From a checkpoint of a small image captioner.
Model: 11.9M parameters, encoder arch regnet, encoder norm layernorm, encoder activation silu, encoder depths [3, 3, 8, 3], encoder widths [96, 144, 208, 320], decoder width 320, decoder norm layernorm, decoder activation gelu.
Training: soap at rate 0.0027, 8800 steps, batches of 192.
Data: trained on photos of plants and fungi (iNaturalist), 45211 training examples, 37.4 epochs.
Rows from block 2 of the text decoder of a small image captioner, named by matrix and row number. Rows with one number belong to one neuron. Each number is 128 + 24 x the weight over its row's rms, rounded and kept within 0 to 255. All counts start at 0. After the name is the row's rms in percent of the matrix's.
Before each neuron's rows are labels from the 100 texts, of 14976, where the neuron reaches its highest value: "fires on" is the input token at the peak. Only what is clearly more common there than usual is listed. The data: photos of plants and fungi (iNaturalist).
# fc1: MLP up (decoder.blocks.2.mlp.fc1.weight, 1280x320), inputs 276-319
# fc2: MLP down (decoder.blocks.2.mlp.fc2.weight, 320x1280, transposed), outputs 276-319

fires on: "-"; "butter"
fc1.710 102 [ 91 116 134 138 115  77 155 124 166 153 117 137 136 175 134 116  92 109 147 102 138 103 130 112 118 107 174 126 134 102 135 116 132 127 183 118 116 109 109 155 141 160 176 112]
fc2.710 114 [ 62 123 157 166  77 146 119 137 154 100 142 141 162 142 133 122 134 140 152  95 131  92 142 129 145 123 152 152 161 144 150 149 105  93 122  61 128 161 110 133 151 147 128 126]

fires on: "impatiens"; "asclepias"; "cornus"; "trifolium"
fc1.573 093 [121 100 141 106  96 160 131 103 157 103 118 149 133 141  92 134 150 118 104 139  90 138 129 119 107 160 147 116 167 164 169 130 162  75  95 142 128 148 138 167 111 100 134 127]
fc2.573 091 [111 136 162 120 124 131 129 113 140 130 127  97 126 164 123 124 164 159 145 152  98 129 143 153 129 159 145 114  76 117 168 136 104 138  71 135 198 136 147  81  88 106 101 114]

fires on: "pedunculate"; "-"; "live"; "poison"
fc1.453 109 [110  88 118  94 159 108 179 160 120 121 118 125 104 133 166 110  99 120 102 117 151 154 142 133 158 125 144  95  88 116 172 125 138 161 103 133 119 103 136 112 152 118 115 121]
fc2.453 109 [132 118  82  91 109  96 134 141 157 115 105 126 129 143 125 118 118 131 141 109 114 128 120 137 139  93 139 136 131 149 185 106 117 118 107 122 120 162 170 184  98 163 101 119]

fires on: "family"
fc1.322 117 [120 169 138 112 114 175 131 110 134  92 141 154 149 155 140 137 136 119 145 133 123 120  68 153 122 123 167 111 167  86  99 133 141 147 145 137 121  95 146 122 128 103 106 139]
fc2.322 118 [135 158 147 130 112 118 103 168 134 123 142 153 152 140  98 109  79 130 127  92 115 124 101 160  97  91 137 119 176 100 112 116 122 157 126 146 124 119 184 155 157 142 125 109]

fires on: "himalayan"; "small"; "orange"; "indian"
fc1.220 094 [ 75  98  85 164 134 116 146 139 125 161 109 136 116 179 165 149 110 133 103 110 164 133 102 106 173 109 144 118 146 167  88 155 117 141 130 106 125 111  91 144 106 114 122 166]
fc2.220 096 [141 145 145 168  56 149 118 148 142  82 124 136 157 106 113 143  72 148 147 148 133 107 135 108 146  99 114  98 119  87 115 132 123 111 147 112 144 117  92 152 178 126 132 137]

fires on: "the"; "in"; "viper's"; "sword"
fc1.740 095 [137 139 123  92 121 155 157 139 144 111 108 139 139  85  87  90 103  95 109 106 146 105 127 151 182 174  83 163 159 111  95 131  98 131 151 151 128 140 124 118  99 120 119 145]
fc2.740 080 [139 123 114 123 106 125 175 143 194 113  86 111 160 119 101 122 115 111 115 105 180 116 140 184 128 114 119 108 121 140 131 149 121 149 119  97  99 164 140 177 117 156 123 155]

fires on: "muralis"; "helix"; "americana"; "vulgaris"
fc1.290 126 [ 97 123 105 163 115 182 165  97 132  97 132 127 110 147 110 156 169 103 104 143 148 105 136 122 160 119 124 122  91 118  53 104 159 110  84 121 130 139 126 128 130 133 148 113]
fc2.290 109 [113 145 109 159 136 154 157  93 121 129 134 142 117 158 106 135 166 108 107 166 139 106 132 111 141 100 130 121  99 134  86 117 150  92  85 122 121 155 117 153 125 143 154 123]

fires on: "class"
fc1.500 095 [138 101 144 115 139 122  92 150 134 121 147 167 112  66 152  88 126 138 106 102 100 123 102 143 144 104 161  94 130 112  80 136  82  62 161 116 104 141 101 145 152 121 106 124]
fc2.500 094 [126 110 121 128 129  98 140 107 145 126  93 147 102 136 115 112 103 124 122  97  97 128 144 134 124 120 159 104 128 110 131 146 121 142 109 182 135 128 102 118 135  86 116 179]

fires on: ","
fc1.370 167 [101 119 134 167  61 115 173 127 123 132 147 100 140 139  77  91  98 115 171 140 123 156  97 124 135 115 161 135 163 130  93 127 129 141 100 144 128 115 130 134 139 124 115 153]
fc2.370 111 [113 115 163 134  69  99 177 148 129 116 148  72 134 136  77  74  99 115 176 150 117 141 102 116 136 137 152 121 148 127 136 132 121 155 126 150 134 129 125 147 138 121 129 141]

fires on: "class"
fc1.612 122 [166 142 118  85 128 153 151 123  99  73 115  74 137 101 133 104 148 112 152 127 153 157 130 192 124 155  81 141 110 127 153 146 172 138 141 117 137 159 114 130 124 113 135 107]
fc2.612 118 [167 155 153 127 149 138 122 163 134 104 145  86  98 121 149  95 116 133 170 107 118 172 126 140 101 119  90 156 118 127 138 159 161 166 123 126 129 183 141 141 119 142 151  93]

fires on: "himalayan"; "small"
fc1.335 091 [125 135 134 133 121 127 118 158 164  79  99 165 149 143 120 139 115 117 133 153 140 136 137  81 156 109 128 112 117 113 148 133  79 150 105 121 109 118 138 105 109 126 147 163]
fc2.335 096 [120 114 136 121 133 121 152 116 157 127  86 159  85 126 106 139 101 173 140 107 146 152 154 143 144 150 138 110 151 106 142 130 121 102 163 100 153  93 130 107 159  90 143 134]

fires on: "claytonia"; "mertensia"; "interrupted"
fc1.621 114 [132 141  74 129 144 146 142 138  98 135 154 167 126 105 120 121 106 115 132 132 127 118 108 113 178 138 119 117 125 146 165 108 168 131  94 142 174 181 117 137 142 131 135 180]
fc2.621 112 [158 198  88 124 140 108 145 140 134 138 133 124 118 126 102 125 135 121 142 119 165 104 120 130 125 118 131 131 143 145 159 115 102 148  98 122 110 171 137 112  82 141 162 178]

fires on: "family"
fc1.686 099 [144 114 109 130 107 115 129 119  86 164 133 140 145 124 111 129 138 111 105  68 112  87 151 118 116 161 102 106 117 141 130  98 117 142 135 148 138 113  99 146 123 125 134 146]
fc2.686 095 [134 110 151 132  95 123 137 145 164 160 151 136 108  84 132 113  89  87 101  99 146 114 153 145 102 113 123 146 128 126 152  91 152 124 100 143 128 111 120 137 129 141 122 118]

fires on: "family"
fc1.678 093 [170 153 111 101 117 179  81 124 126 137 152 127 118 123 163 134 199  97 179 134 167 121 160 111 155 135 129 170 132  89 185  89 129 173 146 118 149 133 147 132 137 106 124 115]
fc2.678 097 [135 145 119 130 145 117 112 171 128 128 140 108  90 140 120 129 153 156 179 140 129 141 116 156 147 105 148 159 130 120 144  76 105 132 142  90 155 173 137 190 122 129 147 135]

fires on: "-"; "and"; "false"
fc1.331 109 [145 116 155 133 161  97 157 138 131  97 102 133 108 141  92 100 142 161 156 119 148 124  61 120 145 119 154 129 128 108 132 114 152 131 147  95  69 106 123 124 132 123 143 183]
fc2.331 106 [133 101  93 140 149 110 146 137 112 111 127  93 119 121 129 135 120 138 154 119 128 136 135 158 123 119 141  86 146 143 136 127 129 135 114  92  41 143 137 129 103 163 113 166]

fires on: "class"
fc1.385 121 [122 102 119 116 158  98 151 104 167 142 129 140 147 132 154  97 141 142 152  93 148  94 135 111  77 176 175 128 107 133 137 106 142 150 108 144 155 157 149 146  90 157  62 126]
fc2.385 117 [108  96 133 159 154 122 120 101 192 114 134 141 110 131 138 146 156 132 153 157  89 148 131 148 103 151 159 112 104 100 144  97 114 112  61 146 132 146 155 151  91 147 129 159]

fires on: "celastraceae"; "pontederiaceae"; "lobariaceae"; "asteraceae"
fc1.401 082 [107 108 104  68 125 135 140 125 120 152 127 130 103 122 137 138 137 119 117 135  98 104 109  96 114 109 165 152 134 100 120 130 119 133 154 125  84  98  99 165 119  89 122 117]
fc2.401 086 [ 70 111 180 101 152 136 166 126 118 146 131 165 105 143 138 111 129 123 134  82 135  87  96 134 118  83 176 154 129 142 136 170 134 117 157  96 160 132 121  76 123 109 145 110]

fires on: "muralis"; "helix"; "vulgaris"
fc1.532 124 [108 129 115 168 124 172 181 101 133 113 127 137 115 166 107 146 164  88 107 141 146 122 111 113 160 111 129 120 100 132  85 107 135 115  84 126 135 135 129 124 137 148 148 103]
fc2.532 096 [101 138 110 169 152 157 143 105 112 134 131 139 125 176  99 132 166 110 107 167 147 117 127 107 123  97 122 120 115 151 104 106 146  90  60 128 133 144 114 137 128 142 145 118]

fires on: "("; "frangula"; "matteuccia"
fc1.449 105 [126 114 120 133 159 167 150 141 123  88  90 111 150 139 142 122 142 124 178 158 156 145 153 136 156 122  86  84  77 115 130 157 148 166 108 131 144 153 154 133  89 142 110 102]
fc2.449 105 [119 134 149 138 148 138 171 116 106  85 106 101 176 100 107 118 166 146 152 140 131 114 171  95 138  96 118  80  94 144 131 125 132 117 113 122 162 125 158 109 163 122 104 148]

fires on: "spotted"
fc1.155 084 [142 178 138  99 128 107 148 151 156  74 156 132 151 123 112 107 149 108 126  70 121 129 143 100 163 112 143 141  84 109  96 121 121 148 123 183 141 106 152 142 154  95  95 135]
fc2.155 091 [124 119  61 133 146 143  99 142 163 150 139 145 116  93 138 118 145 163 106 102  86  80  91  98 145 151 123 149  88  98 120 152 129  90 117  97 162 110 116 143 161  86 130 140]

fires on: ","
fc1.461 102 [140 125 137 121 118 161 138 119 131 106 163 141 137 109 180 160 109 148 131 124 115 118  99 115 179 138 120 132 118  99 127 118  99 135 142 128 101 106 123 128  71 146  69  89]
fc2.461 093 [135 101 128 145 115 130 129 120 136 110 159  77 133 145 159 161 106 144 136 135 109  83 120 104 125 128 155 131  96 112 152 151  80 153 114 103  91 124 141 177  72 148  82  91]

fires on: "-"
fc1.694 093 [131 151 139 133 144 130 101  98 158 172 102 136 115  92 125  88 136 120 131  94  94 116 147 116 169 137 174 153 143 130 129 121 148 159 129 123 133 174 102 144 112 136 129 122]
fc2.694 090 [110 173 168 156 134 107  86 130 139 119 120 144 113 111 132 108 127 127 118 170 126 140 140 138 110 165 163 150 107 106 123 106 161  88 150 106 124 118 168 131 111 146 125 103]

fires on: "order"; "maidenhair"; "ebony"
fc1.564 107 [136 108 106 126 137 101 104 173 113 116 157 146 114 146 145 118 117  93 100 150 173 182 114 148  97  89 136 129 103 125 109 137 146 130  85 133 167 107 100 119 176 157 141 123]
fc2.564 117 [126 158 104 132 113 117 116 142 119 154 137 153 109 125 122 136 121 106 117  86 144 130 132 128 133  72 151 136 149 138 140 154 171 129 109 148 116 121 101 100 155 172 123 113]

fires on: "viper's"; "-"; "autumn"; "heath"
fc1.329 095 [145 101 133 119 148 145 151 112 187 149 122 106 102 157 130 131 119 148 110 117 163 123 175 110 105 128 143 146 126 108 166 117 141 104 128 106 110 140  92 136 116 100 149 129]
fc2.329 096 [107 108 117 165 127 167 146  87 139 144 142  93 113 163 110 131 124 111 113 161 146 110 100 115  89 129 158 140 101 128 134 122 159 134 120 118  93 167  69 106 156  90 180 130]

fires on: "family"
fc1.211 113 [162 108 168 122 146 131 129 109 148 152 112 126 150 148 137 134  71 125 123 127 152 111 128 166 136 105 129 156 111 180 106 101 107 128  94 106 123 166 138 167 130 108  92  84]
fc2.211 112 [120 106 165 132 107 121 109 132 114 139 136 105 104 148 121 106 118 104 114 139 144 125 119 141 132 109 116 126 124 137 117 117 105 121 157 102 113 146 144  98 113 167 111 180]

fires on: "the"; "viper's"; "lady's"; "spotted"
fc1.481 107 [131 119  90 137  90 162 175 108 136 137  84 129 144 114 116 146  87 108 131  86 152 120 138 124 114 130 139 158 142 126 104 157 120 131 169 148 150 143 107 152  88 131 132 148]
fc2.481 091 [155 100 115 101  99 140 173 138 124 116 114 119 167 139  59 126 108 122 173 132 119 140 120 156 124 106 118 155 164 149 132 132 142 155 142 143 119 154 133 192 118 135 101 120]

fires on: "pedunculate"; "skunk"; "live"
fc1.165 098 [115  67 116 115 164 133 148 124 114 145 153 179 123 175 130  91  89 114 102 103 130 155 148 150 147 104 126 103 159 102 164 103 139 143  74 154 118 116 123 124 149 108 154 115]
fc2.165 099 [ 97 113 150 122 128 146 118 117 123  92 178 170  89 164 124 107 100 114 104  94 149 172 115 122 148 123 167 125 151  96 102 122 151 110  89  94 166 158 134 116 183 128  88 118]

fires on: "green"; "butterfly"; "hemp"
fc1.181 089 [125 105 119 109 124  78 155 177 139 137 154 137 148 117  75 137 102 130 125 173 168 135 107 147 167 113 133 112 147 133  62 127 149 124 149 134 127 117 129 145 147 134  91  99]
fc2.181 089 [113 150 145 120 158 137 138 134 126 103 147 127 169 107  80 103 134 115 106 133 123 141 138 119 134 154 172 121 102 110 153 120 129 155 173 136 178 127 123 150  81 134 129 162]

fires on: "("; "order"
fc1.362 107 [128 150 127  88 101 120  99  87 113 187 115 137 149 110 143 129 156 137 125 152 119  96 143 104  85 160 141 122 165 161  78 159 106 142 126 150 158 118  85 134  62 129 134 133]
fc2.362 098 [153 153 131 133 102  98 151  81 140 169 155 110 120 126 143 126 150 133 117 166 111 120 137 162  77 113 139 158 129 123 103 125 104 112 144 121 127  85 125 127  88 135 147 135]

fires on: "frangula"; "bush"; "fodder"; "("
fc1.753 109 [103 128 104 153 121 156 145 131 128 106  79 145 125 141 154 115 125 113 111 111 137 174 139 120 105 177 114 129 136 114 121 118 178 123 139  90  84 149 123 132 152 106 144 152]
fc2.753 119 [149 122 110 127 102 153 142 173 106 161 103  96 119 163 147  92 143  96 142 158  96 136 136 132 103 142 157 132 121 145 133  93 153 163  82 115  75  94 132 105 136 124 138 170]

fires on: "celastraceae"; "pontederiaceae"; "fagaceae"
fc1.119 093 [124 109  92  99  83 125 105  86 157 101 120  94 129 100 134 137 159 124 109  86  63  95 164 118 188 119 118 162 127  93 131 126 116 120 121 103 136 136 124 122 139  98 131 163]
fc2.119 086 [112 163 131 112  97 134 127  97 155  84 138  92 127 115 111 161 133 134 104  70 131 101 160 155 164 114 140 158 101 107 142 127 109  81 143 108 115 181  98 137 126 102 125 144]

fires on: "class"
fc1.499 085 [160 118 105 144 151 124  92 125 169 158 105 146 114 175 151 116 118 118 168  95 136  76 108 173 149 124 147 122  83 135  88 108 181 145 139 114 130 136 123  89 144 107 107 120]
fc2.499 098 [121 166  89  93 153 172 133 119 127 151 129 159 142 116 110 130 134 129 101  89 127 106 107 101 130 131 154 134 140 130 128 139 127 100 103  88 110 133 137  99 196 106 170  99]

fires on: ","
fc1.513 079 [174 109 157 112  96 144 153 141 116  69 111 137 135 140 143 153 115 146 133 122 144  72 113  79 132  91 128 143 107 139 117 134 103 108 131 119 115  84 115 148  71 120  95 127]
fc2.513 081 [112 104 148 123 145 116 137  97 121 102 148  76 131 154 172 155 110 128 146 116 137  78 119 118 150 103 162 130 104 162 148 140  76 137 152 115 107 138 128 157 100 125  76  64]

fires on: "class"
fc1.547 145 [142  89 157 138 127 108 100  83 140 135 129 143 141 102 129 146 132 126  97  99 111  93 142 144 123 121 176 135  98 110  78 165 121 109 109 181 148 148  96 132 134  98  79 172]
fc2.547 112 [149  95 170 163 134 104 119  95 136 136 111 149 102 101 124 117 116 125 112 105 108  98 160 161 135 119 180 101 100 112 113 169 106 113 105 166 151 153 114 135 177  99 118 148]

fires on: "class"
fc1.698 111 [124 113 124 126 160 157 148 138 134 146 105 135 154 107 140 144 122 124 127 116 101  90 118 119 103 145 116 147 169 118  89 131 145 123 120 168 148 118 143 150 134 143  61 178]
fc2.698 105 [124 132 139 151 128 124 166 118 110  87 123 122 149 112  92 163 131 115 166 148 112 148 156 140 142 160 148 188 117 151 124 152 151 150  96 146 143 132 159 126 162 150 109 152]

fires on: ","
fc1.591 107 [152 125 143 111 123 172 118 131 122 120 171  99 158 104 187 175 100 162 137 159 120  87 102 124 162 126 116 124 118 125 113 118  82 154 133 105 103 115 116 124  84 134 106  95]
fc2.591 088 [144  98 127 120 121 124 132 112 115 139 146  64 123 127 166 154 130 161 126 153 125 104 102  88 145 118 149 132  97 128 146 143  70 145 117 110  99 118 125 156  58 138  78  90]

fires on: "celastraceae"; "pontederiaceae"; "viburnaceae"; "lobariaceae"
fc1.133 110 [135 133 115 123 109 117 124 112 184 106 140 135 161 113 127 149 127 122  99  97 100  88 165 120 137  97 135 155  93 127 126 119 112  57 141 134 108 171 110 126 104 110 106 157]
fc2.133 085 [124 162 126 127  94 110 131  96 161  98 139 109 119 108 145 152 145 134 107  93 106  99 159 144 165 102 131 165  70 116 128 140 120  92 139 113 112 179 108 153 107 131 133 150]

fires on: "spotted"; "viper's"; "in"; "sword"
fc1.747 112 [121 130 105 103 117 176 184 113 132 107 113 127 149 129  72 128 139  98  86  85 153  89 124 149 140 118 126 137 134 147  82 122 135  97  96 169 148 158 144 142 101 155 133 110]
fc2.747 083 [144 120 117 107 104 144 177 123 132 138 103 135 160 140  80  99 115 110 112 154 158 108 120 144 144  96  88 107 118 150 105 135 119 112  97 147 110 156 142 176 116 145 123 134]

fires on: "muralis"; "vulgaris"; "helix"; "americana"
fc1.434 139 [ 94 121 108 146 126 161 166  90 137 125 131 138 121 151 109 128 149  94 109 150 148 119 111 107 143  95 133 144 106 130  98 112 142 120  82 126 148 126 112 109 154 143 151  76]
fc2.434 101 [103 140 105 149 142 156 148 104 110 142 135 145 118 177  94 126 169 108 116 193 144 110 116 110 131 100 139 108 116 147  89 104 153  90  71 125 129 156 123 146 119 148 149 124]

fires on: "family"
fc1.98 105 [162  94 136 118 125 139 136 115 118 114 152 124 101 125 128 138 112 132 132 135 113 141 110 119 134 100 170 126 156 118 125 108  92 133 120 156 158 111 180 121 162 123 102 151]
fc2.98 115 [138 148 147 130 137 142 133 107 118  90 141 144 116 148 131 104 142 162 141 119 156 129 123 148 114  98 122 129 148 119 113  96  94 148 114  97 162 154 155  97 153 134 109 107]

fires on: "("; "rough"; "himalayan"
fc1.238 103 [109 131 120 130 121 153  91 110 144 101 133 186 196 125 135 159 119 153 147 153 148 126  91 128 155 165 136 109 111 119 178 127 112 173 112 133 173 108 126 142 150  88 157 151]
fc2.238 096 [138 135 148 142  88 122 128 145 155 108 167 120 175 105 166 154 150 145 140 170 169 141  92 147 158 140 146  89 132 142 162 166 125 134 106 125 139 154 139 143 124 136 116 150]

fires on: "impatiens"; "centaurea"; "cylindropuntia"; "("
fc1.511 109 [ 92 171 159 116 118 137 149 110  74 137 133 149 172 128 120 166 136 146 105 164 140 133  77  91 153 124 123 136 126 153 162 140 141 113 154 139 134 124 103 149 134 115 144 137]
fc2.511 100 [141 128 155 106 135  87 126 104 120 159 126 128 127 130 131 148  93 120 113 155 131 124 140 102 127 129 145 116 157 163 153  90 100 108 124 124 125 141 158 120 137 140 108 147]

fires on: "order"
fc1.283 139 [102 138 131 111  91 141 170 117 118  94 112 129 123 135 125 105  96 155 150 173 160 111 145 124 131 125 131 153 111 130 137 116 114 122 160 121  99 162 125 145 133 122 135 121]
fc2.283 142 [107 141 148 113  92  87 141 128 118 135 160  98  94 132 117 120 104 183 126 179 170 139 149 120 136 142 121 152 106 141 120 161 112  70 149 113 109 154 116 108 109 170 129 125]

fires on: "-"; "plantago"; "polystichum"
fc1.5 116 [101 139 134 132 110 105 120 137 143 116  98 142 143 160 141 149 112 156 152  91 163 110 171 105 146 182 126 100 168 117 136 128 107 162 138 123 166 100  69 123 154 125 154 171]
fc2.5 122 [ 97 136 167 131 122  98 155 128 122 103 112  92 140 126 167 101 135 129 141 137 154 106 176 128 128 122 105 114 133  96 137 147 109 149 144 123  98 147  88 121 132 161 138 175]

fires on: "-"; "buckhorn"; "jumping"
fc1.643 096 [113  91 194 115 177 136 133  86 108 127 155 113 144 104 174 139 104 102 131 147 119 117 128 120 160 104 210 126 135 146 171 159 145 147 138 130 100 143 124 123 108 122  99 112]
fc2.643 093 [111 108 194 161 169 108  87  91 109 174 115 146 133 129 152 148 132 141 132 129 115 116 123 134 123 196  95 102 141 141 183 162 173 167 129  97 115 137 120 158 104 135 118 161]

fires on: "geum"; "trifolium"; "centaurea"; "acer"
fc1.284 104 [145 123 114 140 135 152  70 131  95 142 155 119 135 127 118 116 115 125 112  88 134 120 142 136 122 138 122 170 124 176 139 106 153 147 148 150 181  90 123 141 106 128 102 158]
fc2.284 096 [174 147 117 169 147  77 124 131 141 131 146 133 172 160 168 103 115  72 107 149 124 117 137 139  96 114 127 150 138 125 113 141 129 104 139 161  92  75 145 123 138 128  82 153]

fires on: "-"
fc1.209 083 [128 117 101 133 112 148  86 125 109 124  85 117 131 133 173 124 121 132  91 164 155 152 150 121 103 126 123 171 124 109 156  98 114 158 124 176 108 117 172 146 118 123  65 114]
fc2.209 096 [107 109 103 179  88 133  79 143 113  96 158 121 119 142 116 124 184 138  76 136 152 123 141 120 158 153  83 141 152 134 148 133 138 136 133 131 153 144  99  96  95 114 142  85]

fires on: "claytonia"; "helminthotheca"; "mertensia"; "apocynum"
fc1.439 105 [113 120  83 100 191 130 117 163 122 161 138 120 156 118 104 132 134 151 110 118  79 170 101  92 130  76 156 132 160 168 160 154 120 169 122 117 166 153 148 145 131 132 134 149]
fc2.439 104 [116 164 124 143 159 144 122 162  90 135 158  95 142 103 116 186 133 117 114 135 132 169 114 119 109  81 136 123 107 145 152 146 126 157 109 145 142 154 173 130 119 150 151 165]

fires on: "family"
fc1.654 155 [ 88 131  93 110 122 181 103 100 126  94 175 143 175 145 156 151 108 110 109 111 132 135 154 145 124 177 134 117 145 128 135 104 132 133 163 153  64 161 164 126 160 143 165 106]
fc2.654 157 [110 162 161 162 118 144 125 105 133 128 165 112 103 151 128 125 123 167 141 137 123 130 142 126 146 141 117 152 117 160 123  89 165 142 122 149  93 188 133 155 138 113 133 129]

fires on: "muralis"; "vulgaris"; "helix"; "solida"
fc1.65 140 [115 133 117 149 134 173 166 101 121 134 137 141 106 146 106 126 157  97 110 141 151 119 107 114 162 108 137 116 113 124  74 112 156 102  86 124 130 135 121 106 145 158 148  85]
fc2.65 101 [102 130 122 157 148 156 146 110 108 140 127 142 112 175  96 123 162 104 124 192 141 111 120 124 125 107 136 118 118 145 101 108 159  87  69 127 136 149 125 138 120 156 144 119]

fires on: "spotted"; "sword"; "lady's"; "viper's"
fc1.189 104 [140 142 115  72  85 175 176 126 142 114 111 154 170 103  84 122  90 107  89  88 133 101 138 184 172 125 103 130 152 129  84 149 123 139 107 164 129 157 143 146  71 150 137 104]
fc2.189 077 [171 115 113  85  97 123 162 130 139 133 102 115 167 103  95 111  98 148 130 118 147 105 133 175 137 135  85 125 150 129 116 150 117 151 125 137  99 166 129 208 111 143  88 130]

fires on: "-"; "berried"; "blue"
fc1.633 095 [149  72 113 120 161  85 122 112 131 176  85 123 143 125 146 125 109 161 139 136  80  99  99 114  94 112 125 133 165 150 154 142 143 130 146 150  86 108 135 144  76 147 137  91]
fc2.633 096 [172 127 116 128 124 133 168 101 151 118  95 129 135 116 131 117 137 140  84 148  77 141 119 127 104 108 131 121 169 127 168  97 152 121  95 125 147 155  89  94  98  79 153 123]

fires on: "prunus"; "argentina"; "ligustrum"
fc1.610 102 [145 112  92 119  84 151  97 106 102 137 135 116 121 115  93 120 130 119 133 142  93 131 108 123 102  90 130  66 178 141 119 130 150 146 150 117 150 144 128 138 205 123 113 173]
fc2.610 096 [175 141  99 142 131 134 143 128 118 112 124 117 147 133 122  79 126 135 106 139 122 116 119 132 124 142 128 121 127 128 124 110 126  99 102 153  95 163 174 102 125  97 162 122]

fires on: "viper's"; "family"; "-"
fc1.756 104 [129 107 163 159 146 146 125 137 126 160  61 129 126 142 112 141 162 124 130 111 139 154 121 121 114 124 113 125  79 180 121 109 101  83 137 154 114 132 154 145 106 135 115 108]
fc2.756 099 [165 130 136 154 133 170 124 156 159 172 103 141 113 141 135 112 129  93 114 151 131 130 138 126 113 132 134 131 103 142 150 135  90 116 126 165 120 145 145 132  93 148 149 179]

fires on: ","
fc1.605 142 [129 121 143 120 115 173 128 125 129 104 156 105 158 109 170 165 104 154 134 133 110  85  94  94 152 127 125 133 108 104 122 125  72 138 126 123 125 105 125 138  75 139  80  88]
fc2.605 109 [127 102 135 131 125 126 141 118 131 130 159  85 123 131 156 164 119 169 134 137 121  89 114  93 137 112 161 119  98 117 139 150  68 149 118 117  93 117 137 171  65 141  83  85]

fires on: "("; "-"
fc1.81 098 [141 159 114 131 132 158  98  84 111 119 111 139 155 152 170 164  98 157 157 156 159 136 131 145 161 148 139 116 150 139 172 114 109 166 125 167  90 143  87 139 142  87 125 137]
fc2.81 095 [149 146 154 167 122 118 120  67 119  72 138 144 130 122 125 154 172 129 151  92 158 203 100 114 174 110 146 162 120 124 146  95 122 100 111 138 112  99 103 138 155  88 163 129]

fires on: "family"
fc1.276 112 [171 191 114  94 145 156  86 136 148 193 171 134 119 118 129 130 149 120 130 116 150  93 148 145 114 160 124 134 151 129 156  87 149 117  91 108 120 156 122 109 145 113  71 134]
fc2.276 113 [177 154 159  78 118 100 131 116 124 116 116 132  87 143  93  68 133 137 121 135 179 113 110 162 107 143 148 139 162 141 159  79 118 104  91  88 122 186 107 151 106  98  86  93]

fires on: "celastraceae"; "pontederiaceae"; "viburnaceae"; "betulaceae"
fc1.721 146 [129 144 120 107 100 121 126  87 177  99 142 116 130 117 131 161 138 145  95  99  77  92 159 115 145 123 116 177  93  98 134 136 111  88 128 102 108 156 114 125 113 106 134 172]
fc2.721 088 [127 157 126 122  97 122 130 100 163  90 136 108 124 120 135 157 152 139 112  85  96  91 155 159 146 106 136 161  88 106 118 132 111  94 150 102 103 175 109 151 117 115 147 156]

fires on: "celastraceae"; "pontederiaceae"; "viburnaceae"; "betulaceae"
fc1.234 144 [127 138 101 109  94 102 129  81 154 104 140 111 133 101 135 177 162 137 102 107  80 117 166 126 149 127 125 167  89 100 114 128 106  78 126 110  97 157 115 123 119 122 124 162]
fc2.234 102 [124 155 121 120  96 131 135  89 161  92 138 103 120 113 135 163 151 137 111  92  97  95 157 143 163 115 129 158  88 100 118 130 121  95 152 101 107 168 114 147 113 117 148 161]

fires on: "class"
fc1.355 149 [138 103 134 101 174 116 157 120 197 129 135 167 174 108 154 155 138 149 167 129 129 107 142 131 106 137 200 141  78 150 102 108 131 118  90 176 141 127 151 122 137 127  60 148]
fc2.355 151 [151 103 158 162 147 121  96 126 154  93 126 179 124 119 125 143 155 136 127 133 147 164 149  99 113 178 160 134  91 139  81  89 103 141 115 135 110 112 137 123 116 121 114 112]

fires on: ","
fc1.659 179 [ 99 133 118 114 140 134 109 154 104  87 106 133 111 120 122 122 144 114 126 122 125 144 161 131 123 142 119 147 162 126 127 148 168 116 109  89 142  86 123 140  96 103 156 139]
fc2.659 093 [119 139 123 116 169 111 104 159 123 110 106 136 103 120 130 118 161 110 114 138 121 146 157 144 125 134 111 129 173 141 127 126 192 121 116 107 148 108 124 162  97 110 163 157]